config = dict(
    spec_augment=True,
    norm='layernorm',
    parallel_block=False,
    drop_path=0.1,
    layers=12,
    width=384,
    pooling='mean',
    init='trunc_normal_002',
    muon_scale='match_rms_adamw',
    nesterov=False,
    orthogonalizer='newton_schulz_5',
    lr_schedule='cosine',
    warmup_steps=590,
)
Rows from block 6 of a small sound classifier, named by matrix and row number. Rows with one number belong to one neuron. Each number is 500 + 50 x the weight over its row's rms, rounded and kept within 0 to 999. All counts start at 0. Numbers have three digits each. After the name is the row's rms in percent of the matrix's.
After each neuron's rows are labels from the 100 clips, of 14976, where the neuron reaches its largest size: "strongest on" is what is common among them. Only what is clearly more common there than usual is listed. The data: acted Russian speech (Dusha).
# gate: MLP gate (model.blocks.6.mlp.gate.weight, 768x384), inputs 256-383
# fc1: MLP up (model.blocks.6.mlp.fc1.weight, 768x384), inputs 256-383
# fc2: MLP down (model.blocks.6.mlp.fc2.weight, 384x768, transposed), outputs 256-383

gate.705 613:500491370500433579537447544519500514539525558502416483439575593514409479432495496382501507546520484432488513470461496500491595560562502487513440508544429426437550456488449440446510483499508481594561516513511552407404551486497393458492584467491464510467515483462439494424429518564504504477505469555352436520558480485525494493478589499476462545541451488500503521490457495500516534526458
fc1.705 607:479494403500487511514449502492482535528556557519432492452570571504419444467455501415493496547548493485502475533421498505487550503565554467553469499567428439441525525479461442485491483486515496571527508506526486462570527410521429450508547488445443537484541450383402496448405500536508481454541503517408453541547502488557442430502571461436496562586439504506491581492463518518518523547492
fc2.705 637:484499488493499491504510546521578538496497506517484511522474498359412492502525496449558358511391505528457394511542439504546501625531499472504592505570489500523457449398450548635492476505475462526513428515507521498592520448484437500587483492512425601458510547513489498502513529502464475502521484497500516491534500510496495519410491445485480436540460452558528480536495477500457562515441
strongest on: emotion: angry

gate.417 683:459477502504484497506472524505456471530526505471508498438507625517428492439465498534496455522608494461571446495495490442504550531547504570470420534480506486479479420402497515524516525492496428596515437516513514520559558573490448595452614443498492522491476537500505469571477520528572412502445389545466497559578490437476562450460509577473548531479594539553594505452490457517506503575458
fc1.417 712:483502537495522454499575501482527521486472496547488502578535392543589482587535511472501530489427523549426492515452484559502449472557503438513568479492492537564489583551513479500499470515498565456465565502487405473527458403533520349509438554492502507537543425514417500450511506459419562511553579448550496472450517558617437529529458412513503498521428458438408519588467527517489485426558
fc2.417 747:502492362500540584505528488498507502529449429521540549529464430541676489597489507500545592488429510590547490632522502496577474307584458534500543482468523503495450623500523536537547479498462530534489541484464480505595509429524492450497472566458498501521489435509509534510461514493457520503536532482527488500472518540488381503506499556502506466498437486375478462549485569538525444476486
strongest on: emotion: angry

gate.690 341:491500590505494521526495481484663481490499501495456494507491527486532413498503472463461610500611575539496528487530557529499436494430417502456501497496459565585500493524499442429543479494458538506497443458445503423468393501506494630466514423498435547575585499499600531507505473578418538598492542502497499624527499507460527483500450499544512506477427552476547504446459457521512473402489
fc1.690 298:540548501502495501500578526504272499510437503462521491472527443539500541528497499492531556503435431400555581501484476537532577617499484502513493494496500500443500499500502554562496493503536460537499569575584552561455555500510429385496499574495573453468393498488427483442486574521502464414438446508525501395330500491568416481421542486472483562589536511470485504511500502499445512520515
fc2.690 135:475504417499522498500511501511566500500447500500500499500423499377499494511498500497499488534241499787500521485485478602497340637479398505500499500503500527500495310500548487544499506500494500721485498501499519504511516485495506501539500502607495500644488505529503506500531506498495474502500497503522501375538498500565617499500502501500556432434550500496498542451498498498524497500503
strongest on: emotion: positive

gate.115 567:478495370494615595507503492500468492507496500481530516490469467481366526639503499459497502493516436668546559511632604527510511551317499501513466517604487468517549547536501596403504576510498508584476494516502587636527519562532548708506436503529502489505364527496536534547491433487532362467492492509485493494586503501497480500494496490458502426500466524477474541508510458500543489534434
fc1.115 609:501490579488393422503495502499550493443504489519467486523515551518640468410516488557502491499505562333454445453408393444482529420622521537460538466422518550471499462470490415585499439475499516434524519451494464414473498456498453283470559456407500509518586472513450461449530534541474588562500487495491504462466491467501524446497483539541511544531516500531540367487506574509451505461522
fc2.115 661:586495678525486477495499511570424500431531500485501490482672545595743506499498516516502501458465492499498488462512480504432514503717447514485338462415472477491473432477488444449505455485539515380566517497492438464462494572511432335346499466415487596493540489516462494435554497501527553490465500501483500543511502487407502501471460502511493500504516501535356456508464539457509494496497
strongest on: emotion: sad

gate.754 890:555492536500452446495407504593507501368551476500505504499540577552524526399455498420475501501497512469503519482552525467454521383513465486485432461491531530499573440589522401496484506513560519455502565473495418452484530619494579493494445567476544520508451476538497510486542384501508499498514518492457539414550508558584551574500454519497499582366516377524462495433550521421507492488487
fc1.754 867:455511466502548549503595500392495504630440527501494497505456408443475480608550501580523487500505482535485474533462490542544477649478528504517576530504469480518451561411480600485509494493441485531500451540504589560513459406504431519508556435540450486491548519449506493531463598492489496502473480515552458574460493454440445426501560473501500424638485615452541531551444464565497505509521
fc2.754 896:509495491498513652500604497444602500642545533491484470491440496409466494545560491522517540477591499363557507633593512509510519530431436518500496515462492520473477585454473481499500402492509561417505454491493492502479452434551437517460512410480454514468438498427515496515460542521477500498454498516462475511426485441420472436495507389505491431571486589499509520566483517537452473466488
strongest on: emotion: sad

gate.436 433:458536496495500467468483479533461462494517486490563507464511593578488514426383532516493386517469479449428515544494511507465487619486507506472516505496556513530493520575534498549557535509493527874482465486458501498458516560510588557536441536535500476448656503510559553428522332472529565495419518558550507542516496500446502495529517490507484512499501456519517496516553463533511496487559
fc1.436 432:508471521492498516530513524470574525512473512525436490566486395457516491561614475485498572492494520582566486446496473502523469363494497478532522499494427506462527484432464497461424467476501462169500514528544496498522483455481380468486564474481505518536300496505431450561467646514468434533616478428490486484500502509584506519495496518494509502491499516484486550469429518469489508508479
fc2.436 454:506498498502513444499495501513452513450556499476497511508518607488456499532519489490503496505504503436458482523479519514502535447469601482500573450507477497441454474527501506505466451505491505021500477494482427519510528541521429471496500532494464516507702449516506492516569508504481515497502507490496511439534515516472513497500489468500562556459484500487461533478496456494497492503499
strongest on: emotion: positive

gate.510 607:485486431459497508495528499469542511483529500564547481533484436443383522580559514568501521462450487631431430493534570493545390507555573457520553492498547568482546470492500478463404517389483478529504600503462544554536549522502507587497502497529495574495506527521593509560512442552501472516625517523473484396554518562591570530532534527516470416509482486501413501484628474495493560547517
fc1.510 640:406486568601453553497455483516594489514456509488488501468536521565498453501466494501503526497515489499563417605377457507431530373479437512507498496482474483497502458525548510579487489480502539502491493513506495459506503363540431443461513464377519517513551515497471534494531564521498525468470534477516505619520477471559453465498439603498498544496441517484476457515472536507523507444481
fc2.510 512:487498692499500395500490562491513495457554494525499499517631510682639496437491486473497383471601498276400459425431473464485574493686483494503532510479485565486558488445471465627471485472502523653471505494480434413598420518523481601394552428401492409500688454458468447510498503531516475513531421506514485604499482483577591487487481532489528461480475523498442500515532561384469589503472
strongest on: emotion: sad

gate.556 078:500608500500500500500500500500500500500377500568500438500500494551531448500500344500500500500500500500549500666500491500500500500500402499500500547479500500500500500500500500500500500500500500500500500500604572500615360500500500434500500500547500512500521500500500500500500500500447500500500423500500500500500615500500500500500500538500500500500486500500500500422500500500500500500500
fc1.556 088:500500500500500457500500500500500500500500500500455500500500500500771463500500500500500548500413525500500500500500500500500518484500409500500500519500500500500500500500500462500447500500500500500500500500516500500500337500491500296462500500500500530500500412500500500500542500500500573500500333500552500500500500500500500500500500500500522500500500500500492500500500500500489500500500
fc2.556 037:500500399500500500500500500500500500500000500500500500500500500500500500500500500500500500500500500500500500500500551500500500500500500500500500500500500500500500500500500500500500500500376500500500500500500500500500500500500500500600500500500500500500386500500500500500500500488500500500500500500500500500500500500500500500500500500500500500500500500500500500500500500500500500500500
strongest on: emotion: positive

gate.302 541:429509474477454522444461503563483539528529499476448459465581646541463505468556524451481564530563455592543510602449481437490527577501507517478525486526504446471479480499484512380476475504531432344534497488563478461457543483433432493516458529494491519497536560463489456443503437521515603458516526480510528396544520476437447518492588443505445522435497499529466610500428517494492544531512
fc1.302 539:419506436497432557462460518585551529502585475490428442467569625584484510481554510456489577526574456583520479610388500439490566550493530533486536499529506415450489498516484499429490463515548451431535502498534469479365531474436391453497489531495472526516522514487475450405487417547522589456494523507500552399532504491381397526482525468491456571440499500518438576526409543491491535533519
fc2.302 559:442489549559515493506489562487610511539486543482458487506606511379612500568511522403548488496497522337575506472452476499474526494599573526499515528524451493500484519532467450523513407552477507399491443488500448633547468468540428463595503502494489508498494509508413551500497590499472510498485536471523507519578524507489460515477497414487484474518494451401581504503376452509458499482453
strongest on: emotion: angry

gate.311 682:463504497523589571491543501483494499540469535481506548449512426507404505459440501458519520509480432600478506463446438593514484677419521465540532476527461518540433540423494502549526610447474468501502510578537508449513404558427436553489526499511454579506507498512586502459499479472492457442519458502503493504540488425548486494480583495490491480618473520517499556548479461469534519505517
fc1.311 670:470497501539589572492553501480475501535466527480512548450490435503389505455443503446528527506476425606479525468453439607519481679404509468534534477534472506519434542414496514548512610461487465499521519588534510452510381565417451548486522500538463559504506500518593501465505478479496449441523447509486496510517479423533482496474562511492486479616463520510490547558482473470528524506514
fc2.311 738:479505413490505499500503500520561498478482492510485507501399474520358504521524452519512506498491502617472425638491525486564520437452624489502520417486546548489586528498503470485510517469484518740513531486487595447561498458501421461481500491550510433504478582446508525528486414504500475504524510503539502410454499501492516497434497508506473503486501514485501462492534544473506554509501
strongest on: emotion: angry

gate.144 546:482499383569568519507565531498499500502415504497497536492461526484322486510438539445510638536496420572542541554467418618513469634472507473509556511507468500541376503468539500561589527477475457480478574560577494513514456490383472486499516532612469506535514517526538509481523501464498490522487522476427519454519440450523435494500593479516411501521528511521510604498444471476504514502500
fc1.144 535:500498594466448452482442484495483509514627492503514494504542465535679525506533469558478353448531558441458460454529544418499518342518510538499459497504527490444585519512454496482409486510504530502515428444407493525509556515625511521501468475385518517450520460472437491511467526513535516473509497527520488583525564537501524507500430517474581510485481489471484375502539537543497482503511
fc2.144 586:508505542487470549498449532541360506503421522523487476489542527423465516536477540519503499501573512361521485482599500517507498484530317541479513492463511509457438463501475498571490425496478495223509475493500497577488495581511674588501487492561469479521504463487506445523487513476509496445475531478498482605492501507491551524469518422536420473457506484501503484568473415492483506487478
strongest on: emotion: angry

gate.537 573:535535500506515464463510479476518509571608496495546510487397503481497600454452519500492338486515454605515554486559505565490472576345481443546522499503510473461489535522441520370486464535532455614532473496491470520470487590493618586516490550548488450457443517432502512511481411492503480469527505527516507493510510519493507538552576448524463484487508479493501652475503450474506523541528
fc1.537 571:570524554496483441502497527527467503517445522503456511495642489610608501402457499491463545534435517415475521463345504499481494548636528507453486524482475491512420484490478464584539491545493482383501453499514475412512467353411552421570493546553511531470606416507488469478492576444547626514445486503535500601497463497441505548476524414494521599463556463507519507503417499481490475466532
fc2.537 578:450519606526496423506454500575526498486459516499467501467651514700607518449487482528468503522558456487530452513469477518414533623640532510491401488508477439533501457499492487610515533510512516542489518496499437473585365447464515478499462509399605531527570393502487493498539474463493509503350487519513483546462514473432486500497516485486439547440517504535414481489419550467550519480476
strongest on: emotion: sad

gate.24 431:552502515563451517478500502566445499509480528486484555504669559477672497471506517495473519506601499525450568482498515514451502554569526502479482495502479485502495452493506536496539502533527483685524450515486532507366429456486618526512513570524462573560408487485572494445510479507512544476453424510495501443550489481361561503505491469498498570361498500498626443429547449451497530524442
fc1.24 424:537502493548445517483494489561422498511490520479484569509674589484615496485521505532485515504616509528444580498529516492440515541528549508472505500507480476512500456512508550501539506537518485651525444502465526501335482448494621500516501568505477565551401484489572489409510442495525567487422415509507499405520485476349551503512500465490500560374501503496602432430538463460519524522439
fc2.24 473:452517619446498433516486552490483493506538477474468517499495532413437504513515499505463462499494491502552333527499492485462533563478603509497507495593470506512555486485495499421549501517497478948501447534528576529530545552506466542502534503522509457539477492481457534483473528496453501514503491495475509544622494486518558494466488440504565541405494496504559510487497448534489541489482
strongest on: emotion: positive

gate.193 499:532533533513525463503505509520517523531523543446502554495475466465607493532597571526507381519463460476612546477537480599438478536605489471503491475471413514476448513482406497605480473524502528540446492507488533515542549584502546485517546513470494541481394478488411546546481579472467524523440510482403485592482454503504492515478490388501454568472468516507567498587501443504437442499521
fc1.193 415:413494426485509462492482491510432473438424475561479483500532586577395461494400462446504554492488577488471450621494439455537497358368519533478542542549520524579509514497583499525541503465499505521534495508530480454380380452560416482467475487502498424558568505507540430534513361476454476508546507501602511496500607488533483411518489554494534509507513499491420495503463546517529539505495
fc2.193 280:494537522493475444496482439525649489498528469535519567520336452600430487468497438493460497537513521492543534632459476463566314311504488550478513498409520526556529556504519486472494534479460511462485429486502475449456419539447594467555522506459513493485518642488487453519496469471511571508499481496557500521384534514507481483553486616515519489555560499484617503469469504449536521504563
strongest on: emotion: positive

gate.322 597:495493618474473479508456483489587539486496492503493488497511516320426475555586472452500365500566522661512494457543520514512545501553488518555485500498502477374592495441435498451501431527511503504499470501467501530477489490513417418455528509383504520550589561358424509544519514516509469497511500480540493450452463485507526504477443481508498408480492545463461518544575510564457495482517
fc1.322 538:593471627448486421505493501455571521444548500521517484482500490436498518577545496503458511494450510635390338501498533469506407486658519512514589459503510500426478469471502471510450495448475505494509527522441447511439556498475445430491495492378549543524486493422452595519566508478617529448482556599520497506392482511541525457469506547529496461409517503462444454392580499483492474484515
fc2.322 316:391500374483503464508525563515255506492460493500495535537488535617544488500531504552502488504404512454439493513301513504549467486569604496505452507422435521504393508507493492552547476479463490454507447477485489478504519570510588420558559499639458445512477505568471509501526646499470524499519521469532501421396528509529526522483521509505508515487509484489564469496455461526500497501498
strongest on: emotion: angry