config = dict(
    spec_augment=True,
    num_classes=4,
    label_smoothing=0.1,
    muon_scale='match_rms_adamw',
)
Rows from block 2 of a small sound classifier, named by matrix and row number. Rows with one number belong to one neuron. Each number is 500 + 40 x the weight over its row's rms, rounded and kept within 0 to 999. All counts start at 0. Numbers have three digits each. After the name is the row's rms in percent of the matrix's.
After each neuron's rows are labels from the 100 clips, of 14976, where the neuron reaches its largest size: "responds to" is what is common among them. Only what is clearly more common there than usual is listed. The data: acted Russian speech (Dusha). In brackets: how many of the 100, against the usual share in percent.
# gate: MLP gate (model.blocks.2.mlp.gate.weight, 768x384), inputs 256-383
# fc1: MLP up (model.blocks.2.mlp.fc1.weight, 768x384), inputs 256-383
# fc2: MLP down (model.blocks.2.mlp.fc2.weight, 384x768, transposed), outputs 256-383

gate.420 329:511516504540496509494552527484521431453480518501452424524498467493478490497494488499497500493437522503495401516470505478460531529505494495470574497485484498553440451499500495577504465521540503494458483571554505424540439422522457475484632501520509515509520483449516477442534505526514509537476567477574602545446491508516553512578464463496505564448488481464476574425415550499510474498496
fc1.420 329:473509535451472483501444481538504536547491493524515566468502504480534503487503513514476521507559485483524614491540495500532504494500441500508458487486498524472585510539497495427461535470471492519524492449483500555513575560481553527527371535509469499457451521535523504522470505465487507500547424544417429487544520515440468496431524508514497407514472512501537472555600497483500530493493
fc2.420 368:490505453516501507484510516486473546586473518504505470562518491427477522501503568500519461485593517402538530424482503510489389516532486461514464558493510496490491509522501480501485501516449507429479480503530483489479489592503505497570504444517505442485401588498451551495530501535491490512533557451490502455525565464610563493567491496497474524517440523446438502466478522458505529504490
responds to: emotion: angry (44 vs 18.9)

gate.611 346:496491543535491502505470471513468534515496494515459516452525540497539509515503490433469419483383492518519532525433563535396502563459398512513480584457430490483514420537427464498531452513504509587452471507492478474462547491510470397549546582460571484481458497501483547523452520475480517510545517403463530517510470483502482526486507518484503475471464491503454470509537587501533455494554
fc1.611 378:540494487517515511489553502480459496563474479511526497517469498560518440467528485500491521494519469505489526468502565464634488503496529503527502511483518453500432544440489529555522500493481501644524498518501504498574442407514606515456420420612492483419592490524516456458498587523547489447461479486533483502478496470475494490510517471497541482503526511474501525537478431550495550500510
fc2.611 380:514500549474507461515533508500444509506611557455481436486550513505492514523500480487508540502507510358493575561480528526525485586398546468442552507498443514399475478512469478622476452493503475631473459490503508490480568525492414480457488472490488506496571431492430502525495542482508537490452512545535481475471500469596499498459487573467515499484498546467480507477507501490498498499526
responds to: emotion: sad (82 vs 26.9)

gate.322 346:435456516531525561562443535531483527603549482508449569481533462477460466575461517477599413478522531475516497488432448542521467466573505537490577540521549422401418428466451529536495515462501449428505499452423491591342474493542504473512494517588518513508580519481443547482487490487473512499494488498511430483446454460430468502456467577450565468489588527521460505507454541502485495507487
fc1.322 320:479595438490447471440519493478362506498519483470530480576437418449530538521592497525480517517513495534495536529443525456500515518481537481499408476448500508531567516506468490450416489548529481594496457513566522479553538445468505478523494501475474414488341505486475468452545544505505454481553595504512515481479530569530526500545504475491490514572484486493478502505511572484497489557490
fc2.322 318:582456476506536499492538504496533503578465504506504476550451458520530507495483553548501385485473510516561441390579525548466544505441460506449556523499423500544503515502528503585446489502501505452511509489496505591552541566583515495477525418542524514526486491542478489470502499461466507451560503465579476585491491509504450432469486445495501409538439541508494457517509444499509514498459
responds to: emotion: positive (74 vs 18.6)

gate.383 305:521493462509449518484455473483514501481525467474509497504517430485518467470476444502462526443513501457500526393449527539576557357450542503481562428549544493483595463520505510550498557562497470459490500497465522573467619456495466523535418500501499507474507539523496500524501570491536530466534483475496548538588469521427497522509499512444568431472381451479548493494554512494500546506521
fc1.383 333:497508488506494484499475479537533487578501493496492453490567345437485492489462519494502484493427513552468481413329531573494489521486533534504551419478538479487502475496515499509463537496495448495451465506495538485514522447427529507523499506584496627481569563474496462498500558496541523458496482504671503526460499537512510546555515555477516472540431517478477481475518492498530537510516
fc2.383 380:442500589473518528515509495486492470495521474469500495509342447421451487538507530492488505490526517428530520496561494575511482491566456496512492517414479502487510485511464442480497439445539515503502537495495488539489442509488483446499521472422523429476502482494370536468464517536572524531507573513535485496504540490447519380505480589538531525498527547496501553423481530444457437494493
responds to: emotion: angry (58 vs 18.9)

gate.397 357:531490450501506500512520500490599487544487518493492498493470437439476487526515498515527598508410503571502476516442465457515448519563550478489585481500466466505515599501540511506500495510486491470500498520527516457524430425499358441461510503422494506516562522497515485535492496509476496483513551522559504494363500497489508481470501487496456477580529510443505515508544516515493500507542
fc1.397 359:488505518504502498484494493495396508468501482500518514509547553575522517462476501478486408475589480418500526477546548532487533511415456512510397510502529552492495430505484499489510510489515521536494500474455488538473570546504658574540484489566501507490427483525494516467509493499539497512489418492428494510687496495543492528533494514501551529428468501558485464507497491499509503492462
fc2.397 385:563517594478500497500461499524420515493516514480509496492528523491527519528447496430501500510549490463509599457578488492484450561480320510525415504499500471503523479519492488513486485505502503293478486499502450592486431546489608497531499557575505495517503494506552518476515480488500536487480541490341475479494509508539480527511510553501499509412505468479466502475500492489502472501511
responds to: emotion: angry (85 vs 18.9)

gate.418 367:492497521525496510503499488501486460473545515491490471507425516492532500504537474500478497483458541512635547506481501478420565448633443485522496546505448494543513478509507532551511501507511519468488487500528529527465423431582556531489432541366469502517468539497522488467511582510468504477469505515421516449530608492483489471505478552474548494525419522481490522491499488516508499516507
fc1.418 381:507485503531493495477476461495481486506510499498500495500444569505487515502515495477500500484504511509595537548466507470462580405627410491503526574503484498586495517517495515537514511524501505429503513499528494531452466455529533499476437567427481519496471523503452469510538541512501457462521512492450557424535622494546476478529475527502490521571488511506484531528503539525501461512515
fc2.418 321:542485544485496455530499513500469480558368483505431453502531480599535523476494497495483517462522517511534565488439495489501532439616570485451503505370457530480466383576491503526493528524454461545488474521462496494516570540485446483504504502461527381508547545546472506518461483538495489556533451499545503428485514472443500559492521435477511479505561531430508454442522430492519541503540
responds to: emotion: positive (41 vs 18.6)

gate.96 354:464539480487488577520446507546494493518514466503479504535568484543495513461554491510497553494425529550501507568548425499510419482501514499463420473454534490502496525507500428475474553504471475579564452493473520442448444496462533514540498520477444552519450508535505503385557587571509476519500538504520475466493501507406517519463500473518545481499437536473546499457496467519509500534483
fc1.96 352:482557483466495493497523533501541466550558492490498521436520499468484523420469492518476515510394511487500537387555458473508562470494508517488498481452412530530512586511461495476519491469499529507470521480513569472409545553443593547534460520497500499490449436529569455472524575518504506499474406534523490524599445490513519499481518486527493500525483509472561500538457499548500431520488
fc2.96 317:547516522523500546483549564501506478468484493496465502480413422500474485487517498508502538504552580519407481507468514467523533476530429460500562505412514479538521435493486525417534523500576526623452524501504529572510484459539489457462506463568512518521484519405546502548487506505541501512508547470532503541485501511506461493527465614505474482566571466483474501468472542529484486483501
responds to: emotion: sad (81 vs 26.9)

gate.499 335:432490498435502418500583475523509570506529520492555571517501558556501484593532492496546566506482506631416453492542503507530528437445591464450487507525507607499481546496484501570501493500453496487478484541466504501590512408462614487466505500477500523571497492433526514509533431457512514542500482493574482472420467509485505534504474532516507465526517559487477376577502524469482473509553
fc1.499 325:515417613505478543505562516445428496572510499529493533480499438590475479514493465442500469479521555442475568476454453495555509526541400497495502500518482433518520447533517538517459514500503476508500550531432470609427516538515523471459456502485488564594543460495505537582495544501559548498501510521390543491548477505498467504565461508491500522507514470499526590479474466515495485489496
fc2.499 248:627503446469456521502499490513496485493422493555485497484417486503512481459498493513497488502462490537494465618498517510475518495551405485529498474501471537442577426520538522633370475500506521672543512511494508490517517498518453507495558499647500537500475564494511504549507448483529509497536486536511499524498519508550502487523501564508506464500498485482519417469553438493493480477497
responds to: emotion: angry (71 vs 18.9)

gate.653 373:491496493430505486502449486517497507471437498447504454520486555531495534494530420494442512504432503623519505375477495489530430490366512507508486490504417486396551503497494580538500540517477415443493515493519489531373377575502583601516500481384518454497569472516479481576470473479521472482429472486529482490504559481498520515451507488482520513538545544525513476442475520527577478562523
fc1.653 351:486521600499491494492551484441491408550457481529486558453492499502532474489500510499472484505489496436500513520525496496498550496523518448501456494478549524611452469481500436502512436499503563556490495502492508440588473471490499408428551534514490498458470538511517466534545510503488488539506482497520493506494458508560496512532453456510508521425470470451546586506540506504469499480504
fc2.653 316:493512499519517526482443479508400485510556480499491439431510502588540531432495465509438471502479507446521449450419435508532515434430523505458530469403549509406460471502523513502592497501540473592461469535528508440555455502462515513503502502410507461479477521446537495492513673411575500498501431549514496532506512481471549475538499531497503516521568559507552479472480481495499520501539
responds to: emotion: positive (47 vs 18.6)

gate.194 413:573486452441470473498500466452421497578394446462543543504420517509465541574430551547518482478510437499561517405544434479441476566473459497505500526480478513478521480483532522504526519502436504530417502508513566492512524583545454569544491507454523446493526554490579564426486506464489480521533542462542529508567524497454489509553526458496420460514488522498464494458517394484498456496480
fc1.194 398:466508545523498518502497555569579504442617569518458498500613546496563470424557471508530507527470550489454496541448521500522556458542618503516520476550500514531465514505500469486496465510574546438556489492500451496531438410488502452480534510533461525496494487528427478571540446494475523474464506523462469496487477468511501504470486534500524551451488468528500504541511555540480531461503
fc2.194 381:533463496529512512498584501539482498497490473436548530463512510524496470495484509498592544500496491485564480463509471482503520555507459506501462508527533444537400541499500536468564502527552501464602527520497489465489452481458465485508532535515484501507487504526501492484504469527503508513381493529460526495475452509396473427500482532505462462498493501522484491500494542495447540525437
responds to: emotion: positive (69 vs 18.6)

gate.705 359:563510470478509514535482506496499503499508472458502476503423459472529478542505458396492543496469531433551628495586491511501569521452433501471452503498473498500525492516480481513542497524537510457495505499497544547376542592481499581513502498500521401440517466499469496433489409496489500514550518503492522475422523532485492514499501478499526467495441475431433453503507569490504484494527
fc1.705 353:444483525520481492454531481509505494511487511537488512494568522463455517492499517581493468481508481572460403478426506474500456542608523504521535469491514490522516506471516507459448477465499498500502499497500487477625515447522492423449518497456469593555492522486561514534517601521528495501501474502514498565688469480547518458507498537501470492498546531533581566509483456509502512499496
fc2.705 408:480509487543527492471444506472553498565513506472513515498407456553392499488487486509497417504502490563503456486592452546438505546511564510492558483492477493469434521494520550578454496472532499430494511498512480507660571378475531489511499522401484507477541502500433484504466468452507542499439539493545526483607503500510445515471485488513488526446532496484501494478445462506512530490496
responds to: emotion: positive (93 vs 18.6)

gate.53 382:457491431497499445517518484497509557500490518447513496491454483446493453458532436516519495562500528512503566528492421477523498506451478520504521507481427563460563502438504523463512521507479465429507464524505545516476558506434489592504523451547455562484504519493508505613485497479498460521465445529431480520359471453419521498436496519496544549506571542484546482470481497535498507563517
fc1.53 378:473498456476484457521507485513512561507485522470511485482437483417495477461570442499522489555464511521517567520502414480541498477458485511500520517491453535481572512429508501450516524500483461448509455510517538501479540521430477540503513468527469567481522503496498499552491498463497491512435429525448456510327498476414526499424500530495549522502577556502538476444487516547500509569535
fc2.53 369:504489509508487491471483481477474458459523502476500549489511595577468514413489497530472390496558500461494473463494494524489500457523556494530455504525497531512560489500495495534419500509529543658490496499497486480485516478481589534484498498515525505501444533505439484492560505459525500496436519516508493520497481468487538482521460544497510509465501480584526467449575498487481552498452
responds to: emotion: angry (47 vs 18.9)

gate.341 404:551492504556501479496516428523565505490414499484499481487497544501455523489500533481509496473548582555503466541475507497508490455566602514456508485499470501472537529448527490475456523495539493467558545478522520431405434553525559400486500507372499566554467483467507408433501499553524498488456477610487458416479539477496501388526498500495488535518476553503494534448557575480507595504496
fc1.341 438:475499464418505546532482577492407551479490495532482537495587478485502491494504468511505495519498452454498568537557510491539503510373498449542504509530535510511438536554463480491527491512433495523478466505480463526496541500490394545519541486545541404423498510539460552539507502479492435499519481456501515482498496499588445539468531549475489489475517444500513520563450476516524438473447
fc2.341 364:464476578535597550460520480515518536493480510476502600440437445528414533562481489556545567473454485394537517461483478509627509461523499482521583474524545501533470472485529508504573544504556528477471499475475482490513507494508441514500441475412515492492578443499575508491538431481547498504454503545481502504455487498524481498468457591497471434473495560520504409484512559488498527500550
responds to: emotion: sad (60 vs 26.9)

gate.572 377:498538473427530539492499522524451479519521525521515545460438509464474508501544503540536519510471464521492470624532430490480523492487415496567496493469521474536531500508499500440496466445525565467552520500511486488626483490500464566496514511594426435484428474447480484491521457483429554540533520539544489507468493574463538502514496491547518475497473462490513468472499545500500521507541
fc1.572 398:575511459494484476494465585546482501491535506532482548484472493500454596505505451524500485491507474479519534507566544511514526486601503440586589453465525484507524500454484486485482493438552511616524510470550567472499562559466415497489504503578460464426503477499524469446477447529496505487493555535511545490583526517492536484488547483513425539504509464420507516505531555494436568495493
fc2.572 358:486511538534509530539491530490489557534621459491539506459471518438579477553496508562519499501531521640518546435559422536529548471506456500507557479509561475432486547506453509506559506529415489508545461495484511457527478572549580500507372507486447462488504542510571517499389538473529504497481523529425501495531564474502482530488474404503525471480493463463519501480500487534462533519453
responds to: emotion: sad (57 vs 26.9)

gate.695 321:543514542498552517544565479501505487492491508474478528470453595486483515494483476516552453500439509479440573516546469483519554495523535567473550448453457493465462473507482514517526527522493473639475469493497526510523424550483478486526552501423587510456486584434560472462493456435471495500485469491453463470503484441505525492550552491574466477498487498505514507479512595475515496504489
fc1.695 338:435490458459461500476478518489522538507464453547532502523534392459498477501494525499459551488515498527567448504472496538521511528521466512514403575534559455527510495478517482493502443457568559462564488518507405572480531451527532497500437528559453478543513397616469498515499511502517499471522505517565512590462517554488488514477508530429475482514491493511446489617500532529477491504505
fc2.695 362:466487554474453450505503525539605495552413504506527537544488429550493496515542486510472508482495498559473533443464518493559426497533572474498464511451471494463510469505507483484509500470475498587471521511497439501554531480558535401549510454500513481506548489490567543495481403512509517541498580484503492610623514547508531495508488494495466495451523500475500451509440529500518464512541
responds to: emotion: positive (46 vs 18.6)